python train.py --arch="transformer_decoder" --horizontal_flip=true --norm_position="pre" --head_dim=64 --parallel_block=false --inner_norm=false --lr=0.0014 --beta1=0.85 --lr_schedule="linear" --final_lr_fraction=0
Rows from block 2 of a small autoregressive pixel model, named by matrix and row number. Rows with one number belong to one neuron. Each number is 128 + 24 x the weight over its row's rms, rounded and kept within 0 to 255. All counts start at 0. Numbers have three digits each.
After each neuron's rows are labels from the 100 images, of 14976, where the neuron reaches its largest size: "strongest on" is what is common among them. Only what is clearly more common there than usual is listed. The data: stained colorectal tissue patches (NCT-CRC-HE-100K).
# gate: MLP gate (model.blocks.2.mlp.gate.weight, 1280x320), inputs 64-127
# fc1: MLP up (model.blocks.2.mlp.fc1.weight, 1280x320), inputs 64-127
# fc2: MLP down (model.blocks.2.mlp.fc2.weight, 320x1280, transposed), outputs 64-127

gate.500:120128088087160105149135148157156129178110118079158126145100107114144163107154172134134084116176144141141150109121184108111135142137132098099132170147114148113149148167152131145087107117164156
fc1.500:116145128116167148137129115147119126160112121073160110122120085109119137114070142121137086104096105115125141114095127148113080128120067114129136130157126119144113136157146122080125141135156127
fc2.500:139129134068101115077139109110126154116124141093107139121099114182136134126151146131139120119135133098181127138143130103113119144145131100140122107131088158166127164168140097126123117100116127
strongest on: tissue: smooth muscle

gate.503:108114105131157158130133090120102129074161115095132105123127104104137140156142134157098085114132104136132149144112144101141142124165084057140122082138126141125132143134198177137135135149150108
fc1.503:140111103125116134141106128122113135139163135111130162116156178120129135135111165103138154123141133152131067103127135110130108115083144125122148171144112128106180130145214104113144107117121142
fc2.503:128140153177129161083122117144148127139096132123138142075151126130133141182127146166125122110154134144132107122147099155148120137146130126152143181116139133093113141123069128123119110083146086
strongest on: tissue: lymphocytes

gate.430:131100093132170160129146134154132131129175136143135138186157092147121106090153152143108114128135139113117118123148154135131114166123107076125125132140095130130179157155168138145135131168157052
fc1.430:132124152137111161101128143150148126114119165131188081130121125135134144109140167137097122107103135058081138155154147101135145145118122099142109130133143136115102147125106110145139120140128137
fc2.430:121159183135117129165159130144171122107147137126121112108096110072122099145180102166176136120131175086146141136133064138161161150105135152141148133063108163140117165150092101091132141145134128
strongest on: tissue: smooth muscle; tissue: lymphocytes

gate.114:143133137116095096129139131123186153105115143118168170122170125138132079118149119147134157140128147161131118142128115097137096179124160134123139161102149129129135116152106077158126153113127152
fc1.114:128126122127124119156095119119120109134097145132089154108171123145139087159148160137109117113184126173134091129127157106122117165096120100102154114105141134131183134154153164129116150093124141
fc2.114:131128155128152111122122164113140126130127143164111117158121118184176140087141097103147100124085112132118153167121115122098125128146154147149160119111141140139112142084152154105141073188131160
strongest on: tissue: lymphocytes

gate.544:159134128126153175115177135108161138126128151120109114092163113152117128135146115122098134133117079178139104128119132168129113095126096090138159085127169126152121114146135125124121118139121175
fc1.544:125148115142085138072168147133148123128148140134158149114103125099153132125113133107059129123139116133115138147159179160123156138146108076125151118153102146158107146114128143135114131122138125
fc2.544:128153168115130096089113135132120119103077100161125125124120138135146125142120147178127139101142172085138140114206194145098084110133145116130124070114096130135132149158123090124105163107106147
strongest on: tissue: tumour epithelium

gate.2:130103141121102129143130099144118144127165126152117166136143152088139112162118122117128133086109175149142100140095136087087103121121142173116104118119128120124175113129107109188140129139089125
fc1.2:150121149109107129149088140130131129103148140109159115115147165090105109145095149131130178108151120126114116110137102155083157129105113111087113129104126143146122120134098067166158094110129123
fc2.2:130094142158155164116161115127124121136119139167102130116134095162131140142135101157110101154106118123104110160130111162160148125148145148167160140127133105108136145081167144091121156141117136
strongest on: tissue: lymphocytes

gate.511:131061108129160124115138125174154135109141098097155109135129093158156126105122168079115109082149128109118083080156136125151103114131110099142097141139087132120134128126123115128152132109150103
fc1.511:137120119114172124155135112119085093113113085079104118131131081126167128150134094135118083135097107130110147126137103094111089092108109092126142095172128074128099107117173155116112136103133106
fc2.511:127105142136155084133117147135099120110113096117119135139141133194137148110128127149115091160086121077086111113138142172107132132111144130135110104094130154131105161144119125080176129166134158
strongest on: tissue: adipose tissue; tissue: smooth muscle

gate.433:196124162176152175110144164190130169116139057103119074107139139114121128106114121064122114077126108138115089100135138125065110110132142078121140145118085143120129110126115108137122112124109113
fc1.433:141139132107127151134115115132106085129087106103176096085116123111149148140107117113142114132146158095172114128104150085168142110111108137101108167155135137101115129133153130144083136141125101
fc2.433:137113150147161098158111112178138150153174160120141091124138092116073138118115065100119132124113165165134121106158081180114115126162149155109128119084147110090143104099105132118100097174102116
strongest on: tissue: normal colon mucosa

gate.392:127114135133110151082126122197131151148112103115157148127118116142168105171146117122164121121139153098170085153159153136149159128128145128163133112205100102127135106167150127124134138150128101
fc1.392:087144141140115118135121142141128109138162167101155137098146137109127118141138108142099140152085186101086183135102110145112147095099125105096164149127127109138103146168134083133122105155129098
fc2.392:130150138144121099131141135134137122131117130196111168124115109131152158144139111138137104101109148151134116116091116104142151103105134152143117105170120142159108083114104121144086119109119149
strongest on: tissue: mucus

gate.255:186118143134181173129098120193140150128149109075100102143137135113132147145075169107117110084102101118114091130104119104100153076109080132144120132116107129176160110127145089124137143115147160
fc1.255:180115121149129159143143146096175112128150139107103146156090155127151097096096108080133150124142127122121101124121172118114124126103123118089134140121134130161114122138168075158123102117118076
fc2.255:144122132087144102151124172108164145139076132145117123145117130137169101154116108151113144138109100182134100109130066108139139117114132139149156133142111131179114131134148089091140109080149156
strongest on: tissue: lymphocytes

gate.404:145103126124160144122144126160133130162126103138126121120108116105143107116127121109130090077124150115164105164128134169165126085134111140171112101125131109137111130178166093118114110158147127
fc1.404:141116100164115104126095135126175117132145134125100112115120109107138120091127163126137149137128152149126150086090153078128147146141133143101134178151144141097138116146125158164135134136158157
fc2.404:120170118094104107122125124119134122096142144111147173137083159142124096090148120170106122088124135088118117144130121134101179133117122140120113132091121151155063097085115136123159092120137117
strongest on: tissue: debris; tissue: smooth muscle

gate.528:117084134132141094085142104095135148156155100107138137104109149121136120147103098113199150100100092121152103108174156132134148160168107145135131160166076173177192120134095135130114108152146139
fc1.528:108137130187110132150154177128131127138113155124128081155122121135120172112169114133127150146144155110142096168110091106134188129142147138119142105163144151152149156116119105150109114178128145
fc2.528:118150116137125106101117140106127112125076118138119136174131107135142119155131152158101100118111139148141179139113149132133157137113107165133141138166118063131147114156147158160130136123135115
strongest on: tissue: adipose tissue

gate.703:159127130164127129118124145144164138115086106116084121134099156155169144100144128123152105069143098120136119130139182109143140181116149112177143116128108114134163127149126187126138085150157102
fc1.703:113106109155150132140102125112102144118147159134125107124169087131130138132127078118118106170163179148112156135116096115141145096119139135106148157126119056078136094165197137091104122160099058
fc2.703:135123156143158126157111149130129147125098176099118128140150108145123149103147141141166126126119142157077129154111114139135106134125179088146159152098145084134184071114093161115125146118149130
strongest on: tissue: mucus

gate.660:123122141150169132098123141169126175102104134122102120139152157104130097148117116125094108115141150156113152165140140116114131126113152142121115119126143127122148124138167107110109106148106136
fc1.660:154127126111125143156141132118141092119133137114121083085147132083175123126127146136096140137119183120105155141114072143142105137131113124157129062138130141095104117134184131135129112133096115
fc2.660:150138112159133143134088105144129131141150110079136151138116136136166151102109112105164140137107178144116117107170156148122133118126160111115147153142152141096160129136109133142122112147064117
strongest on: tissue: normal colon mucosa

gate.730:143154156150142118132129153139167161108149183121150156062120118152111115114132126126132117082140113118155088135120150136119104113113081107122130108081124139164179108126111090132143123118150139
fc1.730:102127123161126122149184117120122127110149103110147111131092102121075130099092114112134127119136139128113151169133138154154103128128093107118155136087098137109167147157154094129179129167145117
fc2.730:182114138104136128144059143131150168140173161117102140115154155166155090127126149108155103126081120135148156094109127162105143143090139153145145116126131130149076137151112117118143105104139123
strongest on: tissue: lymphocytes

gate.189:127111108158149123106115100123136110173117096075121115112093153105137144150122144116121124126123147157119102157175128139103147124127128136163139173220146125144165158163158146117113112104153145
fc1.189:076120125076105109090164144156127121179170150138137122179128100093137144155097146116113102139115140113132127120118112119158096119106136100102175160109071116099147105086096099119128116115109122
fc2.189:098136054122116129116107142141171109140151133133129124143122143110083133123106135119092133117111135095117118128078148117135198158164090126137132104118109173124101102127137107151164124152110155
strongest on: tissue: debris

gate.121:144110113132132088120132112184189143179153129129141093166112121134144160141126169100138127097116109127084112117121145063134142125105109080130135136149117128140185133133157120130109125111134152
fc1.121:108128111158128092119116101104098155139107111154161122154142139154163137170098109142131106134111146143118113130112113114125169127094158114111127130122103099094153120143069179121134133111131132
fc2.121:138142113110127142140181132110145116142135089151108107090086132148166104135152158139087146165139112134094113151135109130145096149131146134144118138152152137136151128121121129134084133120145098
strongest on: tissue: smooth muscle

gate.156:124118090153152186135114108213144156159149111100140131170153093144161107142170112109135082135161131122106128156135105127142156134112105156100128146122143119112132131156135109124109092144131148
fc1.156:124123110140132126119178162112110163103135158145135128168133119154152129096159148113083136174170143151103158118120142140081178120113108081126133126141120069118148169114119138141083106126125143
fc2.156:089136110057133174096129111130175140152101123121115141133119152133118104132138109129113145110097132111122123151113090121113096115125169133124101123133104121104063107152114101136133096075103130
strongest on: tissue: normal colon mucosa; tissue: tumour epithelium

gate.725:097127111119169113126096084109124094130162135070113118106167149114142183146113127139132107112100119113113129100127116100192123134151102079105147107108102141128099150146111110085078139139147127
fc1.725:155160139127170144114078108141091138126140145106102117129133165127110175112110109142111073098149135086160122121138149126169170112123138108134156113098135106116125099166143096066117134148117158
fc2.725:144108106172117116125155137123151133119110128166155113123130098145125076153149200099115161134106155176120085133117129149100118150141121144149103135121100137141088116068122158168154124121104121
strongest on: tissue: lymphocytes

gate.252:149112163149107151096122158136144112143144108095191094124096138091109124150138140124120137115116090105107117115144120118094129131123075109159133116139133166174119162135092126163147138125176173
fc1.252:116131102086123092122143102122138083162117144145073124171131111143133149161091129134117124111135099147136099125091152156143104130130117155116159162128126084091167109135149128106088162140117125
fc2.252:156118088124163154131140098117154145134108123141106124101159108159156057122148134125126111117158138141144145170120111127100120142113133106161106121142159114084128121159129104103141132145120141
strongest on: tissue: adipose tissue

gate.191:125126118127152098114115131126126135140103097115165128088120127078151148102112146140106132123124171172138090150123107094125186097135158127178112156152094122130137145132134145104148118126123118
fc1.191:180121165149128124121139128145140134141128138108108134128128143129115111155155117096103118138115148073131168104157115126123120110110151110118133140107108159121100123117109094134125132127100120
fc2.191:131125104140117122131163143141137154145154072172101124104138149138156101119103133150144169142161142132102121140142125145072138128126114142119100154162076108138144137118101119144152101100151104
strongest on: tissue: smooth muscle

gate.67:108093107128125111137137128112168167172147125109115129136118127162137119100088109110133127108130120166147116117105116125129157122143130130138119164120071100126153150143177136122162086107132069
fc1.67:139149092105095099132109112129130074143151104090085166141122153121172124103131116111140121116094135129118097100164138105118084101102130124154142127143141166108109108130112103130089120112105114
fc2.67:141128102151130102105125117109114102142148100109117110145131096117133131090137172158142140129173128154146118103166133098158117104166140118152112119133151136137156114110142177125072155151122171
strongest on: tissue: normal colon mucosa

gate.22:136131114158131193088185147178156103124169147133135165134099125105164136119128139136117139104107148149136124145125142114139090172102136137148139119126046135157176148143159118161133132132146089
fc1.22:103109133088117114083103093130151156146130134140121130118152172130125111139098142119100137123161069144142107130169088132140081101103177118117106117112140142113132137129118094139144113153157145
fc2.22:170138165157158159117128141175170109102159164097147123156125138110155125120160154142144157110145135143105099123163140123111080146115165163089118124075118105116114090157139113084139088080132114
strongest on: tissue: tumour epithelium

gate.421:122120152121153143140132139154190110119144123101186102148113169117172091147148122118141107142176137102134144153124175108118119114136103103149173149123105120132110111131136140112143146151182139
fc1.421:130129111119090139128121114100101131171105143160162131128141129166130120130146082135103124140142150114163154142143131156175099130137161141119134156107179118109107171135142128134120187189107090
fc2.421:164128119123146090133112106100129123146116112107136186191136080134102104117096145135131125125125092135121122141123151128132109114149099080150162136160126099151165103154138113147117144121178101
strongest on: tissue: adipose tissue

gate.584:127109102143156087088106077161111138110159120133157124080133134094107160182149077109115130080165100139106105126156122137113144119103095150166101115138084127123123096119125135137125124115142145
fc1.584:122111131119172146179141162111119175132093117111131105141153139127149143128129151143153107172111140176123136140140113126099103136137130126081144141179155151122133177123160137121155153155125158
fc2.584:134121107142146147130120125148147091091140096157125107060096158121115098187136151151141134104123108135132117151122122129143124107137094140150136098135117141112134077147079124142161081112150164
strongest on: tissue: tumour epithelium

gate.367:139145157145146116099128084141169114110154115137117110093096119112066143140141133137109153103152113155132090135101147111128161143148059141124132145181122170136147105139142124137140173149169128
fc1.367:123090118177130123132092113123149138106140129123121119142133127151117153077131136139141158130143127162109145136096132107126143153149109141151093107144136143166132115131120175168166154151174137
fc2.367:116182144137151120119140115100126127141108146142082079118113133119103113117150101158139190124135138122129135139104110156138129144121160119096146150154127139131109127140186100126091118160142140
strongest on: tissue: debris

gate.655:100157142185147137108084191137150141115129132140114157097133157123116137149166112149133128084112096093135091139131135144124164125181100146163126075114173138157135140129162107106132086165136175
fc1.655:135136164129136138115172128127125150094105113124109088163090150164113156142114147136142129099137135145080106103140159100111125130130111123154157129201136102119171141164147139106134190146144128
fc2.655:118102104161122100122076132126129111147132107127118101078105151165161158131146119117091124170117126121096114143137179148129083059127156139111131161125180142156102143116129106115161084120116134
strongest on: tissue: cancer-associated stroma

gate.390:157131127166115161133156114135128075152129079112162142140138118177114148107144138157125147145138116141114098143171124122158111146126141083156209136144137126113147136195142148134100085174142079
fc1.390:184131142133118120141150115125132126148172109093141114138095139118108131126138112136104130130174114121153071109146116077081129161098124104093128165157119161122153122156097101139140132111122098
fc2.390:125087122130143103130130099112134102128122137111101091126150126131142120110072133110096162149108114139129115129137137105151089146118118128129148114123109080112122094113167159162136143113154094
strongest on: tissue: mucus

gate.105:113127103138130152144132169175156099140143133122158117149108094105132096110139137140142133133185162119106132182091116098101156166123130126156112138120118092132101134121128126131174078148169106
fc1.105:117105134103121126121148098128105137135163141118126173109182155145177163164189142123145143142153147151120135130167075154181158095089134132123152162113123131118132144123121123113125067143134093
fc2.105:122054083116079154156123122104118084133115112112121075151136129162150145078140105120127136138168139109078147166132148148105110167128129109135147138146173137116130150159148146173150100103142136
strongest on: tissue: cancer-associated stroma

gate.563:159122138122138107125137157124162102160135166144126145108100131112126115100156127106105133116143146125158110145132101150123167154130154125138114150083108172139124150156102096133108089114127142
fc1.563:159100127086082117141149140124119109171118169125134142183138145109177123136097143124157139157141134156160106142129142089114116122131146123064115129168152125115109111123161136130131117135097171
fc2.563:092133130143138114103098170122104165092118134121102099156123132185172139138140118146099140150117129147119146123134155078093123123147108111138088112173151082183122147119135209184133099150130146
strongest on: tissue: smooth muscle

gate.410:118135092150118189110117102151150143112150124114148142158124119111103084173170121124121127107141130123136066163156145108174154151148107146147123110094122161145172112118102121139135149120137176
fc1.410:115124110125132106150128124114097121123075127136162092172119083117151126118082143125089098165153116159080128138095131096154101136138110107118139152130129103085123167123129189126105178143160153
fc2.410:131095125107070117117149065136151164120158120114118123133141142152118163098184124060125133120071110131134112147114156111124110121130138129098143061129139133089124100107099110139108088160102139
strongest on: tissue: smooth muscle

gate.129:145133123105107130125128108148195142117143137094152086124106123140091098111140152099053142144121144098130131119127113090120181123133087118121118116117126146138101151140141114127133109141104140
fc1.129:114135090087065097124100101147146099161105121134185105124146134106106121137141169140154138122169098132111107163159116136135136173131132118152102097152111185092106112170103135143103143093171134
fc2.129:128111117096111126136131129117088132124143125078152169120119136121179162105113083087132153125114133087165138182146086088148160110161121158140141118119128120140168133115123129091118141118144156
strongest on: tissue: debris

gate.456:132107146155148148119160099128119163101108122121128102146140155102132140139114085105122111087171151150099119123148082139118142121106119082101079104097075109138149127110116129122172117144126104
fc1.456:094065135076122107150119075139109129124166113104115092142105107134125098133058097098156133131087123132126162081125106129153123123157131107118139151163121102130140113142129125145119167156089157
fc2.456:120161122152093121112110152097120174097132101130136195141138117144085165103147142129130110135117138179147151143093120127126140119140133128120150148191088157168170121109107098147073098143141133
strongest on: tissue: normal colon mucosa

gate.241:160110153145157119126130081194102121153172135122145098160111109128115114127149131086076106144160141124107123216134138115110127129106119116110135108122115134115149154142115087123096147119139147
fc1.241:165110132158163105128079100109120137124141106141106123093121129092113116119153103130145105144110108096114152117142131131102113153132090124122192159119159130127086110163086131092117117120153148
fc2.241:120160126118088118113110133122129155112129089108166132158092101189117138073135121128106120144180126121111134106139134116171187150104135147109120188172119113130131148163135144151165108130133123
strongest on: tissue: debris

gate.244:118109140115138124109137124152160134162151144157183113165088121130132123111136099114140125145154108159113120143109150133118165145114090101119163139096128109140120119119128140121141127147145156
fc1.244:141107092151101155149102132148132084109158136099115141137122154094144130108115150159125136120150150132144171131149165089095102147088152115173133122149122157106145093154154156157145138108139087
fc2.244:108125166152161118075125125175150130165124139141161143134116088202133155159106126107109137101158132142071117109145095145159143142158093125148127127107165136139128119146107126130106097138148096
strongest on: tissue: tumour epithelium

gate.587:107119150153121136102133162147114111123124078158153098134139115104130101120078124153102141087132086094132105129166102142119138112135133099144148103118124108124110133151139122159108106187145128
fc1.587:173126136138134112112111140130124136116134105106124165089137138131132115137086105092146149118108149148128101075102164123118119100127145176109069119149141093125137120103115125153130091123104122
fc2.587:120144133149129109120126125110131101135127149106194159160100152102149134131132090102124139132162163159101147130139113124154139121117112129142146168155081136158179148113088147115132157118138109
strongest on: tissue: debris

gate.615:117063080097129110114112134097120135110124148102140160129139130086106167123139106067123109151107138138150184143109176149113136094133080133131116129139165086141140101111142141134140124127089105
fc1.615:120123137127150116098135141103170136147141210081145122139133144108113158161121142096166113127124137166142123110118143109109152081180086113129103124134137143140167126077167125108146134099102131
fc2.615:189157143139104110156140132172136101135172101184116118112146106127145119126138106144114157118158142126123085128130133123146135154117169103139152135093095125118087131153120152129099108132154180
strongest on: tissue: lymphocytes

gate.536:135120149141139105091154122171137100147161137130141148114112107054082123138135121128088128162108145153135125143116117085173168129130138133135129134169124118161118140155114151138118124166109135
fc1.536:151130124169108110122101142085134134096123132132132083137098124120173110121121172146158164132128168129157117088117164135124165181193132174131105161139130145126118110155088139136146182151163139
fc2.536:109136181128120124093137114140169177118174159107090133134145160108127146124114121123146146106101122119143146083137147145138147133109109152092125104102146135106135128121094099108163089100103143
strongest on: tissue: debris

gate.519:168140126138135104114148128131163117163153151124122121079123144166117097084130138128066128100113165128125104144122128133070145101125095123162101180115124147106141123153116085135112148092138142
fc1.519:077152152140143144135091115142122180129125107156125171107129134106092119141166040161116111121117107127132166178154109112124078111115114122151133166100107122095133142105166118120134105141126097
fc2.519:151123149169161081144111137148120150112121099153143193115145131116122155132131099120107114125113084174112157110125128139116149140140113118143119089139119132143135152109160139095130141139112163
strongest on: tissue: smooth muscle; tissue: normal colon mucosa

gate.62:101139117133148153066095103138104153128111117125108140133158104152147056119138143139135100130144149130156145119151159157080136143118128096158163138160134098143122157144167150108113136170161116
fc1.62:110118096074128114114089130142155103135110101140119117153117144171151121114116080110130106115165076116176115108137173132140117101150115116140146149180126132121061082097156143088146103157140121
fc2.62:136139136120151083103135123147120056117147125150135112080093124133115115083152160137082116100138123140091116151140112151147123177125145120096146120098172123110115148156083134129153126160157147
strongest on: tissue: lymphocytes

gate.370:176113105145125180104118106182119170143111043115144142129155099128116083111156138141116126073170142142151131111111156145132153150151108113150122126093134152150168178133073131145136111084143110
fc1.370:167137144119143141127101129109128105119137107128098135111134118122136110119134180135163121111136100120137064122134159114105124156096108135136134125116136154138132145148102150122169091156131167
fc2.370:086098096092137115135148123096165141126120104147114073114147084134128094140139096153165144156110155120129163146158075126148136118148109122095154111147140163148123160128141095134119111135158131
strongest on: tissue: debris

gate.619:136109115151140137102142164162109104109157125157158139105121088137116146126161193156149087121115145102130144123128123096167118143094124122148141116121170059175114118104126172104160096139162119
fc1.619:126163175107076119115118097111128164151119129122106107115112173132102138151101066145120187122111163144129133123151127154120114088105111158117122127116110189137153137111130074153129135082126116
fc2.619:109108112183148152150113121162116116106119112142154116114164124141104082125166125144085086120107085091163132106129141146173167147130066116162108150086142106110140157129093144074141157117120098
strongest on: tissue: normal colon mucosa

gate.126:106138123177134157095157130128134142153139136074109109117114137109098120159134126144153110107086118131123154142152134133073129112096149120154133117146128139131170142142168125113132064151124109
fc1.126:160109133130130133120168104100151083050092114067093107116149161105125120137145150123153119116164105154163142097117164088094094107133146120129150117164119154113083073131113095137119124121137132
fc2.126:127121129128139112123145161112122101143151120146177116113093148105119137166147084182110128122128140068142117131149108124164099133156133140100123107153127151161146134101180118114115151087116129
strongest on: tissue: debris

gate.310:135150163118134132109143104111108152131152123152127124127143131085087137152085170135138123095132132140111131121166158177150127158126098124112101132134170126165168107142119108106120149168107110
fc1.310:100127141121134086144136130094113147083114110130116120140142147136122140136104158132121130146117110139100087148139080130129142133100134124116112080137159145131119142118091109097131160135108185
fc2.310:132214143105142129144134123151145151137150154136144142125147150111132130079090127161099136096109110126109150104170145108127077122138113097108101137127134156112129119119103047113120113101113100
strongest on: tissue: smooth muscle

gate.322:087091115085150152139103078180142157148161193107114127153162105094059109166139109133123103094127145111126165152124118112141152131123114131183127096121118095148147127157140122137092057133114115
fc1.322:136165129153140161154094105115123136115119112092088096167125130110090108135150069136103096109135112115098116136135108093109109110123069112103146118089164150146134138139116135132136172122143135
fc2.322:155109103128115107116099109102066155092156130103193174134133135186143133098116139109131133114146098126135164129144133147139154097139157142089125148120124136116093168116093139173080160141122103
strongest on: tissue: debris

gate.627:122085132130133159107116140143109105119136122119081112088095152074137164120128138090142107073123073099107108100151160152100131121154121105138134124094152127139129108151114122125128082152093154
fc1.627:085126148130113132105142146110115118164109130135143103149143157143155119121057082094120136138141094114122120124166125149144158118145134122129165144131107131131077120166124130136139139147116105
fc2.627:129153117131152134071146142138105100105105146125132126126168128135116150126142149166121098125110159113116148119086136097169113115182114153140137139109113182115155160119101080108115095105165144
strongest on: tissue: debris

gate.347:130116090153154150109170113104136117138082135090147078177118133140147146077195123093121096149132116145112126146143134132135138142124154110159143132122137139112113140162171139112129164127149085
fc1.347:145134128113146115118117167145132129131169140151186105114107159084077139149146093129108111146128163139119146136070163104066149125100135169145119113120140098107094059070108129112169159125124146
fc2.347:166091097140130147122146102151141125108169132109139107109162131124147113111134136134165117122101121126132125122096177123119125109145146156096147123132139134093110123118073102159149115116120097
strongest on: tissue: smooth muscle

gate.92:140131126174130137104109152157116156126149077155128149110117112100137122145145138147119100080166145122129081145163119164095139114130125182146102142124132115173157127132095123134121117120108144
fc1.92:138153121151138139132113126110132095176155116120121148138139164125097155155172116161159143125081076105107176105178128154136107184133131142135174138126133170094095168154164157111127124144145090
fc2.92:166146117125150178146102136140153125122178136124100129096121105123100124097134105102130124147106135100124131112127146115103138127142161133144093151114166122120091131104121122110191098122128144
strongest on: tissue: lymphocytes; tissue: normal colon mucosa

gate.269:120123127161148157150101126124116136126124097094107121115129107105171130137177143128182130128119156083135146119121132165130137127133085118130136081100145136139123132149097095141117150123161121
fc1.269:125105126168128091150090127120099106092154124126170131141127181125114119102119118104123140149146107125162148133120112122086107131152151134090130122140155135108097115149124113150135123166143145
fc2.269:153106122118100146131153130143154135100159096132095131092122123101162162072166131154115103125123161126110172113136106098113108165120121127131164141139123122112111148135199146138124120114134129
strongest on: tissue: smooth muscle

gate.258:155130125156169161089114121131158112153103131088115163145133111168114087113115138121156121083130141132138141124136146129119145132091120174106090135110118137124156143124129117119142120118151080
fc1.258:153183143125101115154109150075116126135096137133128110111138109107171166121115159159130164185109159142123125110122078156113155116142184120136142116133118132151148128130153126118100130152108146
fc2.258:113132124121136166107116123143151125151144112117142157134128159138128141123110120130161119096118058107118103091110136113139121128095123126141127102110129147160115126147158123103151149134137113
strongest on: tissue: lymphocytes

gate.274:109132121174142179126175125166186137156127120103122121142126125111162081079142159096110130121146119134106130143133142141095116126124106129143111154118121131126106140132101115147134110110167094
fc1.274:142108132076125070107156125143116127115143111117136125141166126131121112176149131139105133129122134113131138148154141122114128138130129092109145143172071137128143156114183121120065141147148164
fc2.274:158121155113143139151148103137151140082127123110127089113145107127143107109130153121096135178179120140111145149142123089105152149135126117128118156154091130117147135133172144087097138177096122
strongest on: tissue: lymphocytes; tissue: normal colon mucosa

gate.39:120106119129148132120133109163146139134128110115131141098133147102169139123152115100126148092102116142175139148142123135142145130137152133145110148117081131176131136130141102138150126102117154
fc1.39:110111117136148102146084139108095089128131116151133087091149097100154161120095106127116118118168134157157130127106147135127106116144108141129106126144146113125143087122132161147117137150107136
fc2.39:118125106153119156094164141144174120105101080068115124141153111104144177109146190102135134162115134158106107125102152080124117156134105117149166131141113148129128123123111156147137120135163161
strongest on: tissue: tumour epithelium

gate.216:097127121149158118078126112195108142172145129164146171168150099145126129149159134123115098141125126161087144182161102139117156124080136107139130117141112108122153119156130140092166080136126121
fc1.216:105135098124123135146136183112176160147097132137117099172129169124117145113149129141082117126140109118126130143119174120112117152149133124146134123115110131131117105098097106136046123111124137
fc2.216:143121165104139143131099124153130137134144096090123151122139104139125126096119148119128098077117109148092159081137146165156121111141110127113140099154161074142112106159114117121117034100137117
strongest on: tissue: tumour epithelium; tissue: normal colon mucosa

gate.589:141105127144187134108114128130136154157113128120150103166127116114131108135129148109142094109132146119081158134157109120131130137131094113139137135126113099120096148104162124093164101132173109
fc1.589:106112133118100126141118162122095124112127169104169090114112156111170170141078081113116150126123152131140135120124119110091189128102137203132090116111120112153118135108097119171131120118106129
fc2.589:135133117136143116120147114113120154132113124116136141121109164141120105142102183116075106088137109110113158137131156132116136085124088118136125172110104126154160172139127124114132146160156111
strongest on: tissue: smooth muscle; tissue: lymphocytes